A small audio embedding model, trained from scratch.
Model: 26.9M parameters, waveform 16khz input, arch conformer, activation gelu, moe soft.
Data: trained on acted Russian speech (Dusha), 26041 training examples.
Rows from block 2 of a small audio embedding model, named by matrix and row number. Rows with one number belong to one neuron. Each number is 128 + 24 x the weight over its row's rms, rounded and kept within 0 to 255. All counts start at 0.
After each neuron's rows are labels from the 100 clips, of 14976, where the neuron reaches its highest value: "responds to" is what is common among them. Only what is clearly more common there than usual is listed. The data: acted Russian speech (Dusha). In brackets: how many of the 100, against the usual share in percent.
# fc1: second MLP up (model.blocks.2.mlp.fc1.weight, 768x192), inputs 64-127
# fc2: second MLP down (model.blocks.2.mlp.fc2.weight, 192x768, transposed), outputs 64-127

fc1.26 [122 157 137 154 137  99 110 113 104 100 128 164 126 135 121 106 147 141 142 123 157 104 106 122 159 142 163 111 141 143 182 131 112 145 117 140 127 146 116 145 152 100 153 114 121  97 113 144 103 122 142 151 110  92 163 176 153  96 114 154 148 132 142 167]
fc2.26 [161 131 161 157 144 157 163  82 171 135 166 125 141 134 139 116 116 118 111  95 136 147 155 165 121 103 149 139 126 133 115 111 156 112 128 130 141 132 108 149 146  96 107 134 159 141 148 107 110 156  97 131 155 119 128 121 160 109 126 195 125 113 138 113]
responds to: emotion: angry (43 vs 18.6)

fc1.58 [ 90 152 134 103 131 116 137 119 165 128 169 143 189 128 142 112 120 174 162 112 151 132 120 154 126 119 121  88 126 154 128 107 100 142  99 111 124 136 153  94  87 123 128 139 143 179 119 150  74 111 117 124 133 140 119 123 158 141 132 144  99 135  87 119]
fc2.58 [170 129 112 160 114  73 161 126  85 114 131 151 140 140 119  87  49 137  95 187 110 137 129 126 120 125 110 134 155 131 157 117 179 121 129  87 128 155  94 139 138 125 125 103 114 126 160 132 170 123 115 122 125 158 120 118 129 145 112  84 119 148 141 102]
responds to: emotion: angry (46 vs 18.6)

fc1.636 [128 155 143 148 141 112 112 128 109 163 111 150 149 130 128 157 114 137 161  94 164  98 159 125 129 192  90 132 132 115 146 126  85 181 144  95 102 138 123 167 101 127 140 120 156 107 165 127 129 110 130 112 176 158  90 104 138  98 104  95 125  92 178 135]
fc2.636 [160 124 133 166 145 129 106 129 154  92 197 120 135 118 133 152 125 138 121 116 111 111 139 147 174  78 120 153 141 117 149 167 114  96 127 139 123 143 105 102 113 109 101 144 148 133 100 128 154 118 170 125 150  88 133 141 107 119 140  87  90 145 129  79]
responds to: emotion: angry (47 vs 18.6)

fc1.518 [133 134 131  97 160 110 149 170 129 161 134 145 141 135 146 130 130 117 111 137 140 126 137 130 127 116 128 182 138 105 158 192 128 140  91 123 128 135 126 154  70 172 145  94 178 109 115 110 160 151 129 141  70 126  97 122 170 153 135 113 118  91 164 144]
fc2.518 [154 111 148 166 148 128 151 104 137 143 125 135 137 135 139 115 117 133 152 125 117 101 119 129 107  97 164 126  98 145 110 147 111 118 143 136 114 191 123 135 125 114 139 121 162 125 107 149 141 113  75 142 136 192 108 102  75 152 112 131  89 154 124 138]
responds to: emotion: angry (47 vs 18.6)

fc1.529 [146 124 111 157 133 111 133 124 150 112 122  86 128 145 114 113 161 120 124 211 168 115 115 129 124 163 116  79 114  97 144 154 153 148 130 135 173 133 128  91 117 136 147 103 133 147 133 118 137 126 136 142 148 176 147 124 155 114  99 115 121 116 151 143]
fc2.529 [133 128 144 112 136 111 118 107 127 102 184 134 120 132 102 107 152 147 137 109  95 152 139  71 162 132 108 171 132 140 137  95  69 147 111 131 101 146 148 134 100 127 146 140 133  88 167 132 137 150 147 151 135 147 135 141 104 124 134 162 165  95 114 142]
responds to: emotion: angry (42 vs 18.6)

fc1.1 [100 123 129 100 138 121  98 120 102 105 142 157 100 154  74 131 129 117 124 187 162 174 163 124 115 123 156 150 152 131 146 135 127 129 127 102 137 112 126 121 127  90  84 101 183 120  86 133 147 119  96 131  99 181  99 158 131 122 113 112 126 117 117 106]
fc2.1 [109 150 146 165 131 121 124 146 113 116 131 122 156 128 110 131 165 112 154 170 126 118 130 132 142 111 115 130  96 116 134 143  69 129 156 186 117 159 120 134  93 111 146 146 100 150 117 152  92  47  95 160 151 120 110 141 169 144 164 133 148 158 123  96]
responds to: emotion: positive (49 vs 18.7)

fc1.535 [131 124  92 144 124 147 135 108 118 135 134 155 146 118 131 114 129 129 118  84  91  95  91 139 143 119 142  67 128 137 109 139 101 131 119 115 138 155 115  77 120 165 151 112 119 163 148 139 159 165 103  89 186 106  94 111 123 176 154 171 187 172 132 156]
fc2.535 [ 97 150 127 117 113 117 146  90 142 140 133 156 137  89 137 113  85  79 115 125  86 127  93 182 135 170 132 104 134  99 118 127 159 141  93  81 157 166 121 122 121  78 142 114 125 165 147 140 115 140 106 137 122 133 138 160 143 126 117 185 147 133 113 100]
responds to: emotion: positive (43 vs 18.7)

fc1.193 [137 141 109  80 100 167 138 107  88 137 123 146 134  97 134 147 152 171 117 133 126 119 121 125 145 162 170 140 137 112 153  92 151 118 144 111 124 145 127 123 105 109 124  99 139 117 122 180  69  79 131 151 128 110  99 138 125 167 149 135  92 119 172 134]
fc2.193 [102 165 144 142 138 124 140 139 159 115 151 147 133 154 139 104 107 126  89  79 126 128 138 127 131 103 110  91 179 108 134 148 136 115  67 152 138 116 143 110 117 145 140 132 135 117 163 137 106 151 152 116 139 125 116  78 127 138 113 130 118 112  86  94]
responds to: emotion: positive (44 vs 18.7)

fc1.591 [143 110 120  94 136 160 143 124 100 106 134 166 132 123 126 132 147 102 102  88 115 121 126 110 168 125 131 124 145 167 151 145 187 123 152 116 160  95 137 172 121 162 147  87 138 105 147 160 129 119 145 100  96 107  94 160  99 101 128 148 107 147 130 131]
fc2.591 [117 101 117  94 167 114 142 145 151 116  95  68 141 108 144 145 137 150 145  48 143  75 112  98  93 105 131 123 105 122 123 148 123 121 111 121  93 130 112 104 138 134 152 140 114 133 140 117 132 115 104 145 105  96 117 114 142 155 140 112 103 118  91 140]
responds to: emotion: positive (49 vs 18.7)

fc1.474 [ 99  95 155 129 132 143 173 117 113  97 139  98 125 122 155 135 137 120  96 131  95 157 142 111 165 135 128 166 119 120 105 112 115 143 148 115 165 130 130 114  82 167 138  97 138 142 126  94 107 100 134 135 111 123 108 148 123 145 167 166 133 110 142 127]
fc2.474 [ 89 135 145 119 138 126 120 120 135 114 148 126 151 108 122 121 193 113 154 118 132 154 102 112  72 152 140 102 137 102 145 141 177 135 124 133 140 124 120 137 186 148 110 111  89 108 118 110 110  63  91 138 145 127 122 113 136 135 159 119  92 121 120 153]
responds to: emotion: positive (44 vs 18.7)

fc1.571 [119 105 146  97 101 128 141 178 106 108 160 135 143  93 146 101 157  99 105 136 193  91 134 141 125 138 161  93 137 155 150 127 116 137 132 130 164 112 108 118 101 140 120 151 132 121  98 119 111 153  97 134 105 120 103 127 125 107 114 140  95 116 140  89]
fc2.571 [113 146 139 168 133 149 139 120  98 114 143 146 133 103 138 124 115 114  95 128 129 137 136 120 135 110 142 154  97 132 101 136 126 126 177 142 153 142 129 121 126 127 133 112 114 124 139  84 135 109 131 118 180 133 111 155 143 143 140 102 118 131 172 112]
responds to: emotion: angry (49 vs 18.6)

fc1.50 [157 149 177 145 156 132 171 147  90 155 103 152 115 125 172 162  99  98 148 109 108 121 138 130  72 100 130 129 133  95 103 128 117 138 123 115 143  99 172 116  98 112 119 127 140 145 135 156 162 132 137 142 103 129 112  97 124 135 108 117 151 128 104  90]
fc2.50 [160 159 122  86 147 146 115 144 112  76 113 143 134 141 131 118 120 100 154 132 117 164 123 123 134 135 126  99  95 135  93 132 109 110 143 143 113 150 123 112 116 125  92 133 107 143 124 121 128  95 122 119 143 159 146 143 137 122 138 100 100  97 129 133]
responds to: emotion: positive (39 vs 18.7)

fc1.40 [114 141 136 129 125 129 137 134 114 106 168 155 153 157  86 120 105 124 148 181 161 141 164 107 103 180 129 131 122 164 111 107 111 100  82 126 128 113  94 134 115  85 139 122 117 151 168 122 117 108 129 142 102 119 112 147 137 130 115 126  76 115 162 100]
fc2.40 [ 98 143 135 117 113 116 108 145 137 114 113 157 117 129  86 120 158 156  83 124 133  83 140 123 136 149 117 128 137 110 128 129  90  91 121 131 113 134 159 162 125 154 139 128 139 159 144 139  91  96 139 102 118 143 147 147 139 133 190 138 145 144 159 135]
responds to: emotion: positive (48 vs 18.7)

fc1.707 [131 160 150 104 126 141  97 137 126 143 144 105 134 151 104 102  96 104 109 148 119 114 135 120 108 102 174 121 156 117 163 127 146 115  95  80 128 111  82 162  96  63 126 119 115 131 154 118 106 129 112 119 156 102 119 130 128 147 125 102 137 141 163 150]
fc2.707 [141  93 128 158 145 126  77 136 130 111 137  86  98 131 125  82 161 137 128 103 150  81  99  66 160 165 120 138 119 114  93  95 109 124 104  96 104 144 139 151 151  89 117 136 125 139 100 115 122 179  79 122 144 112 177 173 147 124 138 149 114 128 134  51]
responds to: emotion: positive (47 vs 18.7)

fc1.671 [153 137 154 128 114 101 140 151 114 162 138 177 120 134 168 110 137 163 179 102 162 150 116 125 114 161 120  91 158 116 142 108 115 122 119 124 115 141 101 105 101 186 182 113 135 134 136 147  79 123 122 143 136 145  92  99 117 100 142 133 131 138 109 144]
fc2.671 [130 177 130  70 119 120 112 153 129 116 106  95 144 137 120 187  94 104 126 147  77 129 129 114 107 162 108  96 116 158  87 122 111 155 139 146 160 141 106 132 128 127 115 132 114 119 106 146 180 126 162  90  84 116 140 144 132 105 139 119 124 156 151  94]
responds to: emotion: angry (49 vs 18.6)

fc1.424 [119 127 155 109  90 112 125 168 135 150 102 179 144 126 143 120 136 159 122 146 151 110 135 106  99 115 101 102 167  90 168 117  97 112  98  92  94 139 128  95 110 108 151 126 125  94  97 187 125  94 130 175 188 144 123 181 100 117 127 130  83 107 146 137]
fc2.424 [139 134  83 129 145  93  77 114  89 111 112 110  82 122 106 100 109  80  71 116 143 107  86  98 117 119 143 167 137 164 138 123 150 151 140 126 138 136 131 124 174  76 101 150 116 137 129 133 163 160 141 141 115 135 101  85 154 160 131 141 162 116 147  96]
responds to: emotion: angry (43 vs 18.6)

fc1.288 [127 127 116 127 119  77 196 131  75 169 128 150 155  94  96  96 130 140 130 160 140 140 133 120 129 119 139 119 131 160 118 130 113 122  86 147 136  96  90 115  42 157 151 139 119 150 134 130 175 150 137  87 146 142 125 115 136 149 136  90 143 109 158  99]
fc2.288 [117 149 128 164 113 144 123 155  90 141 125 134 171 124 143 118 170 149 121 132  98 130 136 150 135 123 152 113  99 118 115 129 104 135 182 168 131 135 140 125 111 104 112 117 148 129 126 141 112 137  88 158 145 132 136 147 116 155 133 123  71 121 112 168]
responds to: emotion: angry (49 vs 18.6)

fc1.343 [152 135 126 105 104 141 138 160 115 125 114 158 170 120 101 137 105 123 127 139 131 161 143 122  93 151 148 150 145 178 122 106  96 129 146 130 176 123 159 126 113  91 145 128 181 120  88 103 122 179  87 162 141 140 132 152 114 135 142 157 117 146 149 118]
fc2.343 [110 113 136 144 110 134 117 153 151 137 128 137 154 111 103 126 164 148  86 170 143 148 130 134 127 122 150  98 131 142 143 134 107 106 139 116 111 130 136 170  86 141  94  97 144 148 125 114 125 115 100 110 104 157  99 133 119 154 118 111 103 170 167 134]
responds to: emotion: positive (58 vs 18.7)

fc1.651 [120 154 139 101 136 125 141 124 134 133 125 167 136 115 127  95 157 115 122 124 102 119 138 120 178 160 188 117 148  92 134 148 147 142 121  99 129 134 157  90 102 172 169 134 157 156 105 164 123 130 131 119 126 156 103 189 146 137 109 122 144 131 111 134]
fc2.651 [156 128 108 151 157 137  93 146 116 116 125 191 142 133 119 120 152 114 138 141 138 106 104 150 142 129 154 143  89  93 147 128  88 128 148 134 155 118  94  74 121 157 113 119 126 140  86 127  77 110 133 116 103  90 118  89 153 134 108 161 144 165 147 161]
responds to: emotion: angry (39 vs 18.6)

fc1.24 [116 169 117 155 140 124 118 146  93 135 149 129 151  85 123 130 115  98 123 133 134 164 150 134 126 106 135 143 146 115 103 132 129 155  99 140 121  80 112  85 125 131 175 129  90 180 145 148 123 133 108  86 121 112 130 122 148 119 154 121 150 172  96 128]
fc2.24 [144 131 126 120 135 128 131 167 127 141 124 172 141 165  93 156 121 125 173 150 167 122 131 101 147 157 134 154 131 123 126  96 125 114 158 106 142 156 100 157 164 158 134 145 162 140 109 125 158 107 120 150 132 181 107 108 120 121 105 121 111 108 126 126]
responds to: emotion: positive (39 vs 18.7)

fc1.203 [156 108 125 152 127 101 142 126  94 141 110 100 153 125 114 129 109  98 144 138 171 112 119 135 115 143  92 146 139 159 138  71 176  78 134 160 160 122 121 119 124 102 155 104 156 142 129 131 139 157 127 127 154 119 134 121 170 123 105 131 128 114 151 140]
fc2.203 [117 139 175 101 142 171 125 120  91 132 174 117 145 157 125 137 129 131 137 142 150 172 147 113 155 119  98 164 180 142 172 149  92 156  85 158 141 129 149 135  88 166 128 155 165 115 113 107 141  91 134 150 141 112 122 157 126  96 111 105 120 201 102 103]
responds to: emotion: angry (58 vs 18.6)

fc1.121 [161 133 138 105 120 149 154 123 115 173 105 152 173 102 128 125 114 146 150 137 151 158 136 119 132 122 126 112 107 115  94 136 157 103 106 146 137 118 105 117  89 142 156 146 114 139 132 146  84 100 127  90 113 140 109  80 148 146 152 113 147 136 104 150]
fc2.121 [149 157 127 142 109  98 107 161  75 116 145  84 128 147 165 151  96 105 158 142  90 122 136 165 140 167 108  80 148  79 115 111 113 156 168 106 123 107 135 105 125  92 103 125  99 120 117 144 156 141 138 138  99  78 130 164 146  80 141 120 120 130 139 146]
responds to: emotion: angry (44 vs 18.6)

fc1.579 [136 105 120  85  99 124 118 152 157 142 104 123 121 118  99 131 145 153 108 135 152 115 130 134 111 141 146 121 121 127 153 151 133 154 106 119 158 133 109 115 162 161 122  93  81  88 126 116 126 160 164 179 159 119 116 163 127 191 117 171 131 114 112 109]
fc2.579 [127 156 174  99 119 170 109  95  94 123 144 130 119 158 134 125 149 185 129 102 107 146 127 132 110  81 163 112 172 147 125 139 118 164 133  55 124 132 120 107 127 193 117 123 148 142 105 126 121 144 123 107 121 122  98 139 125 106 137 107 119 135 141 113]
responds to: emotion: angry (42 vs 18.6)

fc1.683 [121 136 132 133 125 161 130 185 123 121 155 164 156 119  85 151 103  91 106 153 124 167 117 104 101 137 140 145 125 142 147 100 111 134 140 145 154 162 163 159 116 118 137 130 164 138 164 109 137 108 117 143 132 129 116 177 115 133 150 134 104 126 158 161]
fc2.683 [172 108 108 112 106 110 108 137 126 155  99 126 153  85 116 113 142 120 102 159 156 106 169 112 138 117 143 129  99 180 111 132 112 146 122 109 126 102 149 137  78  86  99 114 144 120  77 120 126 142 148 112 140 181 172  81 130 134 116 159 186 119 149 106]
responds to: emotion: positive (50 vs 18.7)

fc1.431 [110  77 140 109 146 117  90 106  93 110 178 116 134 126  85 133 147 136 150 198 152 164 132  86 110 150 113 115 145 177 109 156 165 113  98 148 148 161 126 115 119 112 155 104 101 115 170 100 109 118 112 113 133 141  83 137 129 127 111 145 160 109 134 109]
fc2.431 [103 102 144 145 120 171 186 179 128 112 153 146 137 143 131 141 157 137 126 147 103 125 134 148 146 132 129 121 132  94 121 121  90 112 134 112 142 166 109 131 140 153 146 164 124 129  93 166  78  95 111 159 146 155  99 180 153 128 133 122 148 155 143 129]
responds to: emotion: positive (43 vs 18.7)

fc1.289 [119 133 137 179 106 141 147  92 137 153 132 119 151 135  76 146 127 105 142 113  76 182 114 105 133 122 151 130 114 146 109 167 127 154 137 135 181 126 114 133 175 140 136 133  93 139 182 117  95 178 118 173 146 133 125 161 111 156 122 150  78 162 131 111]
fc2.289 [129 134 176  73 143 113 100  94 120 116 165 114 100  91 145 114 183 131 121 133 156 139  80 163 160  96 109 112 134 131 131  93 125 135 115 128 135 179 137 140 128 151 137 138 109 144 115 102 135 101 126 122 126 118 169 127 127  86 128 135 122 108 136 153]
responds to: emotion: angry (60 vs 18.6)

fc1.163 [110 105 111 151 129 120 140 145 118 132  84 112 138 152 137 115  92 139  87 160 136 149  95 109 164 138 134 109 109  95 119 114 154 204 127 148 121 120 130 131 128 138 129 125 114  90 137 165  87 153 118 124 137 110 120 142 124 108  92 116 109 123 128 117]
fc2.163 [142 109 159  80 136 134 145 112  88 107 107 137 139 136 114 147 104  96 149 178 101 181 127  72 107 155 102 147  90 162 137 126 118  82 102  92 167 129  99 123 133 140 141 129  95 121 111 141 172 111 158 135  83 168 127 161 145 150 154 116 162 124 125  96]
responds to: emotion: positive (39 vs 18.7)

fc1.583 [134 203 136 114 127  84 142 129 131 120 147 126 119 163 151 136 105 147 156 123 151  92 140 139  99 153 141 108  99 121 141  91 163 123 111 146 149  97 122 123  94 125 152 137 146 143 141 130 115 110 146  86 159 117  91  91 153 122 110 104  86 106 134 139]
fc2.583 [172 153 149 133 143 176 108 110  90 103 131 128 114 130 133  91 122 132 166 125 152 136 127 159 142 154 132 122 160 120 122 120 124 127 125 152 103 121  98 101 108 144  92 142 145 129 141 139 114 106 150 104 153 111 108 128 164 129 119 178 152 131  97  93]
responds to: emotion: angry (41 vs 18.6)

fc1.745 [125 125 126 124 120 112 123 177  94 152 175 152 144 112 138 141 139  86 161 132 149 149 155 105 112 139 128 158 151 124 102  88 142 149 141 159 123 113 141 159 116 154 101  99 132 162 126 138 121 143 120 146 138 145 128 182  88 117 143 114  97  97 161 147]
fc2.745 [154 133 140 145 116 113 123 152 135 105 125 171 128 106 124 145 158 146  80 142 156  84 118 153 130 105 161 100 101 157 124 120 150 138 121  78 148 145 104 104 130 128  78  96 120 123 115 119 109 126 128  96 117 182 112 126 135 163 108 124 129 150 131 147]
responds to: emotion: positive (54 vs 18.7)

fc1.311 [170 145  69 110 106 106 123 103  98 131  90 105 108 134 138 162 111 138 119 144 126 127 130  71 133 118 126 146 147 139 143 121 134 129 109 135 130 101 119 185 111 121 135 100 144 125 121 156 151 134 136 151 117 107  80 166 101 144 111 106  61 145 162  74]
fc2.311 [146 177 115 122 140 145 138 110 131 108 142 121 120 130  95 156 185  73 130 111  84 146 142 117  93 110 126 140  96 155 130 112  98 124 128 144 114 112 138 133 134 163 153 141 101 153 146 107 154 154 102 150 174 129 157 108 139 120 146 127 135 179 169 124]
responds to: emotion: positive (46 vs 18.7)

fc1.111 [166 126 142 120 169 100 112 159 118 149 135 172 100 116 122 155 162 115 145 123 135 155 132 115 134 122 125 106 164 152 114 136  98  99 123 105 148 122 127 120 135 125 139 103 165 140  96 159 163 144 127 140 123 159 111  93 125 107 122 111 166 148 123 119]
fc2.111 [100  96 159 103 155 137 132 119 120 103 103 133 117 108 111 131 153 115 146 138  67 130  97 140 140 184 112  83 101  98 109 146 129 135 161 123 171 157 122 106 140 143 109 101 147 130 122  90 110 104 118 127 113 121 129 167 152 146 149 112 107 131 143 165]
responds to: emotion: positive (39 vs 18.7)

fc1.404 [155 145 198 123 110 103 134 138 149  88 156 150  97  99 148 154 126 138 108 159 159 151 161 107 132  68 145  95 138 174 143 117 106 116 133 143 156  95 122 121 120 156 142 105 141 133 123 147 133 102 121 113 156  86 161 115 140 142 138 156 113 113 102  97]
fc2.404 [101  89 154 124  79  70 151 148  92 122 143 162 114 117  92 102 131 146 167 157 148 124 122 152 125 156 125 128 149 125 153 133 113 161 137 127 140 134 118 116  93 107  98 114 139 143 144 155 140 153 158 115 108 122 106 102 105 115  82 165 149 159 109 137]
responds to: emotion: angry (49 vs 18.6)

fc1.500 [128 165 160 141 132 123 123 165 141 123 124 134 136 155 143 145 118 137 127 128 107 132 141 109  76 119 120  87 158 132 173 120 146  84 105 154 136 140 101  89 110 143 152  96 124 162 118 133 144 110 105  97 162 116 125 100 135 142 127  83  90 160 147 133]
fc2.500 [160  87  74 116 118 114 102 133 102 118 121 146 116 103 137 102 142 131 157 172 167 128 126 116 154 125 122 155 140 152 124 116 124 114 119 114 153 122  92 101 104 121 136 120 151 126 114 108 130 121 177 142 127 123 139 119  86 178  96 150 150 100 131 114]
responds to: emotion: angry (42 vs 18.6)

fc1.233 [149 121  97 102 122 163 156 134 147 143 129 138 124 169 161 127  86 112 138 167 123 159 139 146 109 116 138 168 113 159  90 141 112 109 104 157 143 110 151 175 141 127 156 123 180 168 157  97 135 115 123 153 125 126 128 165 132 167 146 167 131 128 174 101]
fc2.233 [153 107 129 141 122 117  91 168 158 130 135 135 152 111 131 153 138 114 101 139 113  92 125 104 110 103 155  85 125 136 110 142 141 167 107 111 124 156 112 175  91 109 152 124 138 109  89 134 125 132 136 110 100 146 145 152 100 163 126 128 138  96 163 124]
responds to: emotion: positive (45 vs 18.7)

fc1.553 [123 132 123 113 100 129 114 142 110 153 129 132 160 130 118  81 132 140  88 117 161 126 122  94 150  83 159 135 110 126 125 169 131 173 114 121 113 134 101 137 121 183 136  86 109 124 107 188 129 107 127 122  97 155 132 120 161 163 181 118 141 125 102 101]
fc2.553 [130 145 113 149 134  97 112 116 133 103 148 149  86 157 127 109 142 155 172 150 141 133 128  91 167 122 119 125 127  86 143  93 106 163 147 137 118 120 112  94 123 134 160 118  74 118  93 140 161 141 119 113 122 140  99 120 100 142  75 151 156 111 170  99]
responds to: emotion: angry (39 vs 18.6)

fc1.672 [109 119 174 148 147 145  90 155 142 150 133 160 117 109  82 123 129 126 105 112 115 101 179 102 141 115  88  88 137 117 142 119 132 136 114 142 170 139 144 149 103 132 111 101 102 135 125 105 176 124 134  86 110 165 133 141 142 125 135 156 167 150 145 132]
fc2.672 [131 136 154 137 148  74 116 104 130 118 133 160 121 182 174 145 116 142 117 119 117 111  94 157  91 137 163 131 113 129 101 141 169 131 102 109 114 154  92 103 133  85 173 138 127 115 138 153 142 133 113 121 161  88 126 144 133 124 120 123 116 147 144 113]
responds to: emotion: angry (51 vs 18.6)

fc1.559 [132 123 125 161 133 113 124 106 110 126 104 114 123  92 163 103 142 150  92 129 103 112  88 133 165 100 142 109 133 136 129 133 112 199 104 123 133 141 119 118  93 123 105 111 141 153 150 158 131 140 128 113 115 122 103 150 116  99  93 123 105 163 125  94]
fc2.559 [113 119 151 139 137 119 115 138 166 144  99 194 136 167 110 120 123 141 134  89 165 120 124 143 107 142 138 112 143 113 148 166 113 153 184 112 131  86 127 150 161 113 169 135 102 132 127 137 160 157 189 140 124 119 135 156 155 109 162 102 101 114 153 121]
responds to: emotion: positive (42 vs 18.7)

fc1.89 [148 184 157 145 127 120 102 173 125 130 145 162 106 130 144 134 109 103 141 114 124  62 145 165 142 142 178 114 100 134 119 107 139 164 143 160 119 109 161 106  77  98 139 130 135 154 133 116 135 150 118 149 137 104 128 128 126  99 121 104 108 103 150 111]
fc2.89 [163 155 128 180 131 114 126  88 108 111 156 108 110 196 125 115 114 138 133  81 104 132 106 173 144 130 105 145 141 103 135 130 105  91 119 141 148 140  98 128 123 125 135 124 140 140 131 152 137 113 118 129 187 128 163 137 117 129 174 156 111 130 109 122]
responds to: emotion: angry (39 vs 18.6)

fc1.586 [158 141 129 122 125  82 135 150 123 136 120 139 118  82 152 118 119 158 142 115 174 108 158 134 163  99 147  98 133 121 146 119 110 147  98 154 146  98 144 145 110 125 128 111 113 118 129 130  85 108 119 136 175  31 110 134 135  95  88 137  81 165 115 104]
fc2.586 [ 98 130 108 175 111 108 104 107 132 130 159 123  75 101 122  93 128 108 146 110  95  81 122 102 101 161 132  87 134 163 153 124 166 124 124 161 108 136 123  65 127 126  90 138 132 116 126 149 105 136 167 129 156 151 136 123 144 107 114 164 143 126 132 117]
responds to: emotion: positive (39 vs 18.7)

fc1.191 [149 175  99 144 143 161 121 107 116 107 148 151 140 144 104 135  97 177  83 133  96 112 136  94 121 145 186  83 122 107 157 129 108 103 126 117  89 166 144 137 136 127 110 133 145 179 138 192 174 140 145 139 155 123  91 118 125 152 158 127 112 141 120 158]
fc2.191 [137 140 119 152 130 122 125 107 164 156 132 136  86 122 116 119 106 111 130 111  97 116 119 118 129 135 111 105 123 120 135 151 110 116 134 105 107 139 116 105 134 134 130 113  95 100 105  95 114 114 117 136 131  96 133 159 147 144 156 139 149 106 106 120]
responds to: emotion: angry (43 vs 18.6)

fc1.566 [165 161 136 131 125  89 147 134 117 130 124 121 155 144 104 177 117 142 116 141 134 135 160 120 111 183 186 133 167 132 173 102 117 126  97 126 142 146 105 168 138 116 129 132 133 168 141  54 146 100 121 115 121 106 116 116 154  92 136 149 103 142 144 164]
fc2.566 [ 93 102  69 137 103 166 127 142 160 140 163  82 140 140 141 133 135 124 151 118 181 127 113  96 101 107 128 154 112 143 126 115 172 116 102 153 107 111 130 145 148  98 105 155 144 123 122 151 100 143 132 136 112 127 155 118 120 139 137 110 124 140 166  79]
responds to: emotion: positive (40 vs 18.7)

fc1.116 [116 109 123 115 135 120 136 117 112 121 134 118 131 102 133  94 150  92 136 159 150 126 164 124 110 126 163 120 144 187 105  56 168 126 109  82 170 126 114 125 107  87 102 119 164 101 123 156 115 128 107 162 112 137 107 178 111 143 149  97 141 103 150 132]
fc2.116 [105 138 115 131 124 157 150 146 125 106 123 147 148  80 126 125 141 163  93 133 169 140 145  87 110 122 159 107 135  97 136 132  73 133 157 144 136 176 149 116  99 155  69 101 131 111  67 141 127 104 111 127 134 178 120 120 157 154 145 124 120 123 129 159]
responds to: emotion: positive (43 vs 18.7)

fc1.407 [135 125 150 142 128 118 102 129  89 175  88 152 103 126 137 147 150 102 155 149 129 116 113 138 157 115 183 145 107 127 127 129 144 126 103 138 175  90  97 105  65 106 146 121 141 137 143 122 166 122 134 140 146 161 101  99 117 150 152 131 142 111 136 118]
fc2.407 [162 132 163 113 132 118 146 134 123 127 158  86 120 139 103  97 116 118 128 106 118 117 133 132 146 133 108 133  96 119 119 146  78 133 139 147 129 169 111 145 148 153 128 148  94 163 126  86  91 135 130 131 136 100 197 138 156 109 144 107  87 113 103 118]
responds to: emotion: positive (57 vs 18.7)

fc1.374 [159 127 141 107 137 107 178 119 132 108 115  93 131 158 122 107 131 117 129 148 169 106 153 131 148 194  76 106 117 114 127 158 137 139 146 121 135 116 122  91 118 155 133 148 111 122 108 138 156 128 109 144 126 131 133 141 128 172 131 136 116 131 124 112]
fc2.374 [114 148 136  93 112 136 125 146 107 165 131 169 138 129 119 126 155 103 146 135 146 169 149 137 110 107  95 140 145 123 109  79 138 120 105 123 121 119 129 119 109 137 136 126 173 117 105 127 136 117 119  98 156 136 104 149 131 126 119 106 147 122 128 101]
responds to: emotion: angry (44 vs 18.6)

fc1.491 [116 100 147 170  77 105 153 117 103 104 152 114 140 121 130 122 121  90 109 100 135 151 114 126 175  99 145 162 166 129 118 123 117 117 130 151 157 130 117 151  93 155 136 132 103 130 153 136 107 124 133 111 102  89 114 130 121 129 112 129 135 122 127 116]
fc2.491 [101 122 153 117 151 144 114 121 133 129 163 157  88 106 127  74 158 114 153 134 104  92 113 148 146  99 157  58 104 141 133 130 114 143 160 155 113 132 161 111 114  93 125 148 143 114 127 154 104 156 164 113 153 120 164 110  98 137 122 135 105 140 123 163]
responds to: emotion: angry (48 vs 18.6)

fc1.521 [147 116 118 151 118 131 168 113 109 117 133 106 150 114 136 132 155 109 169 112 161 163 103 127  88 113 119 129 133 139 114 143  90 123 130 133 161 160  88 141 129 140 106 154 127 105 178 179 139  99 122  92 117 110 106 176 131 175 135 130 103 165 142 119]
fc2.521 [141 139 109 111  99 110 126 127 138 109  94 178 121  55 130 117 123 147 118 107 144 125 146 149 134 162 134  90 161 128  79 135 106 148 157 106 162 135 133 122 141 141 113 164 153 167 143  91 154 170 179 106 177 138 164 137 120 112 110  84  95 130 158 110]
responds to: emotion: neutral (61 vs 35.3)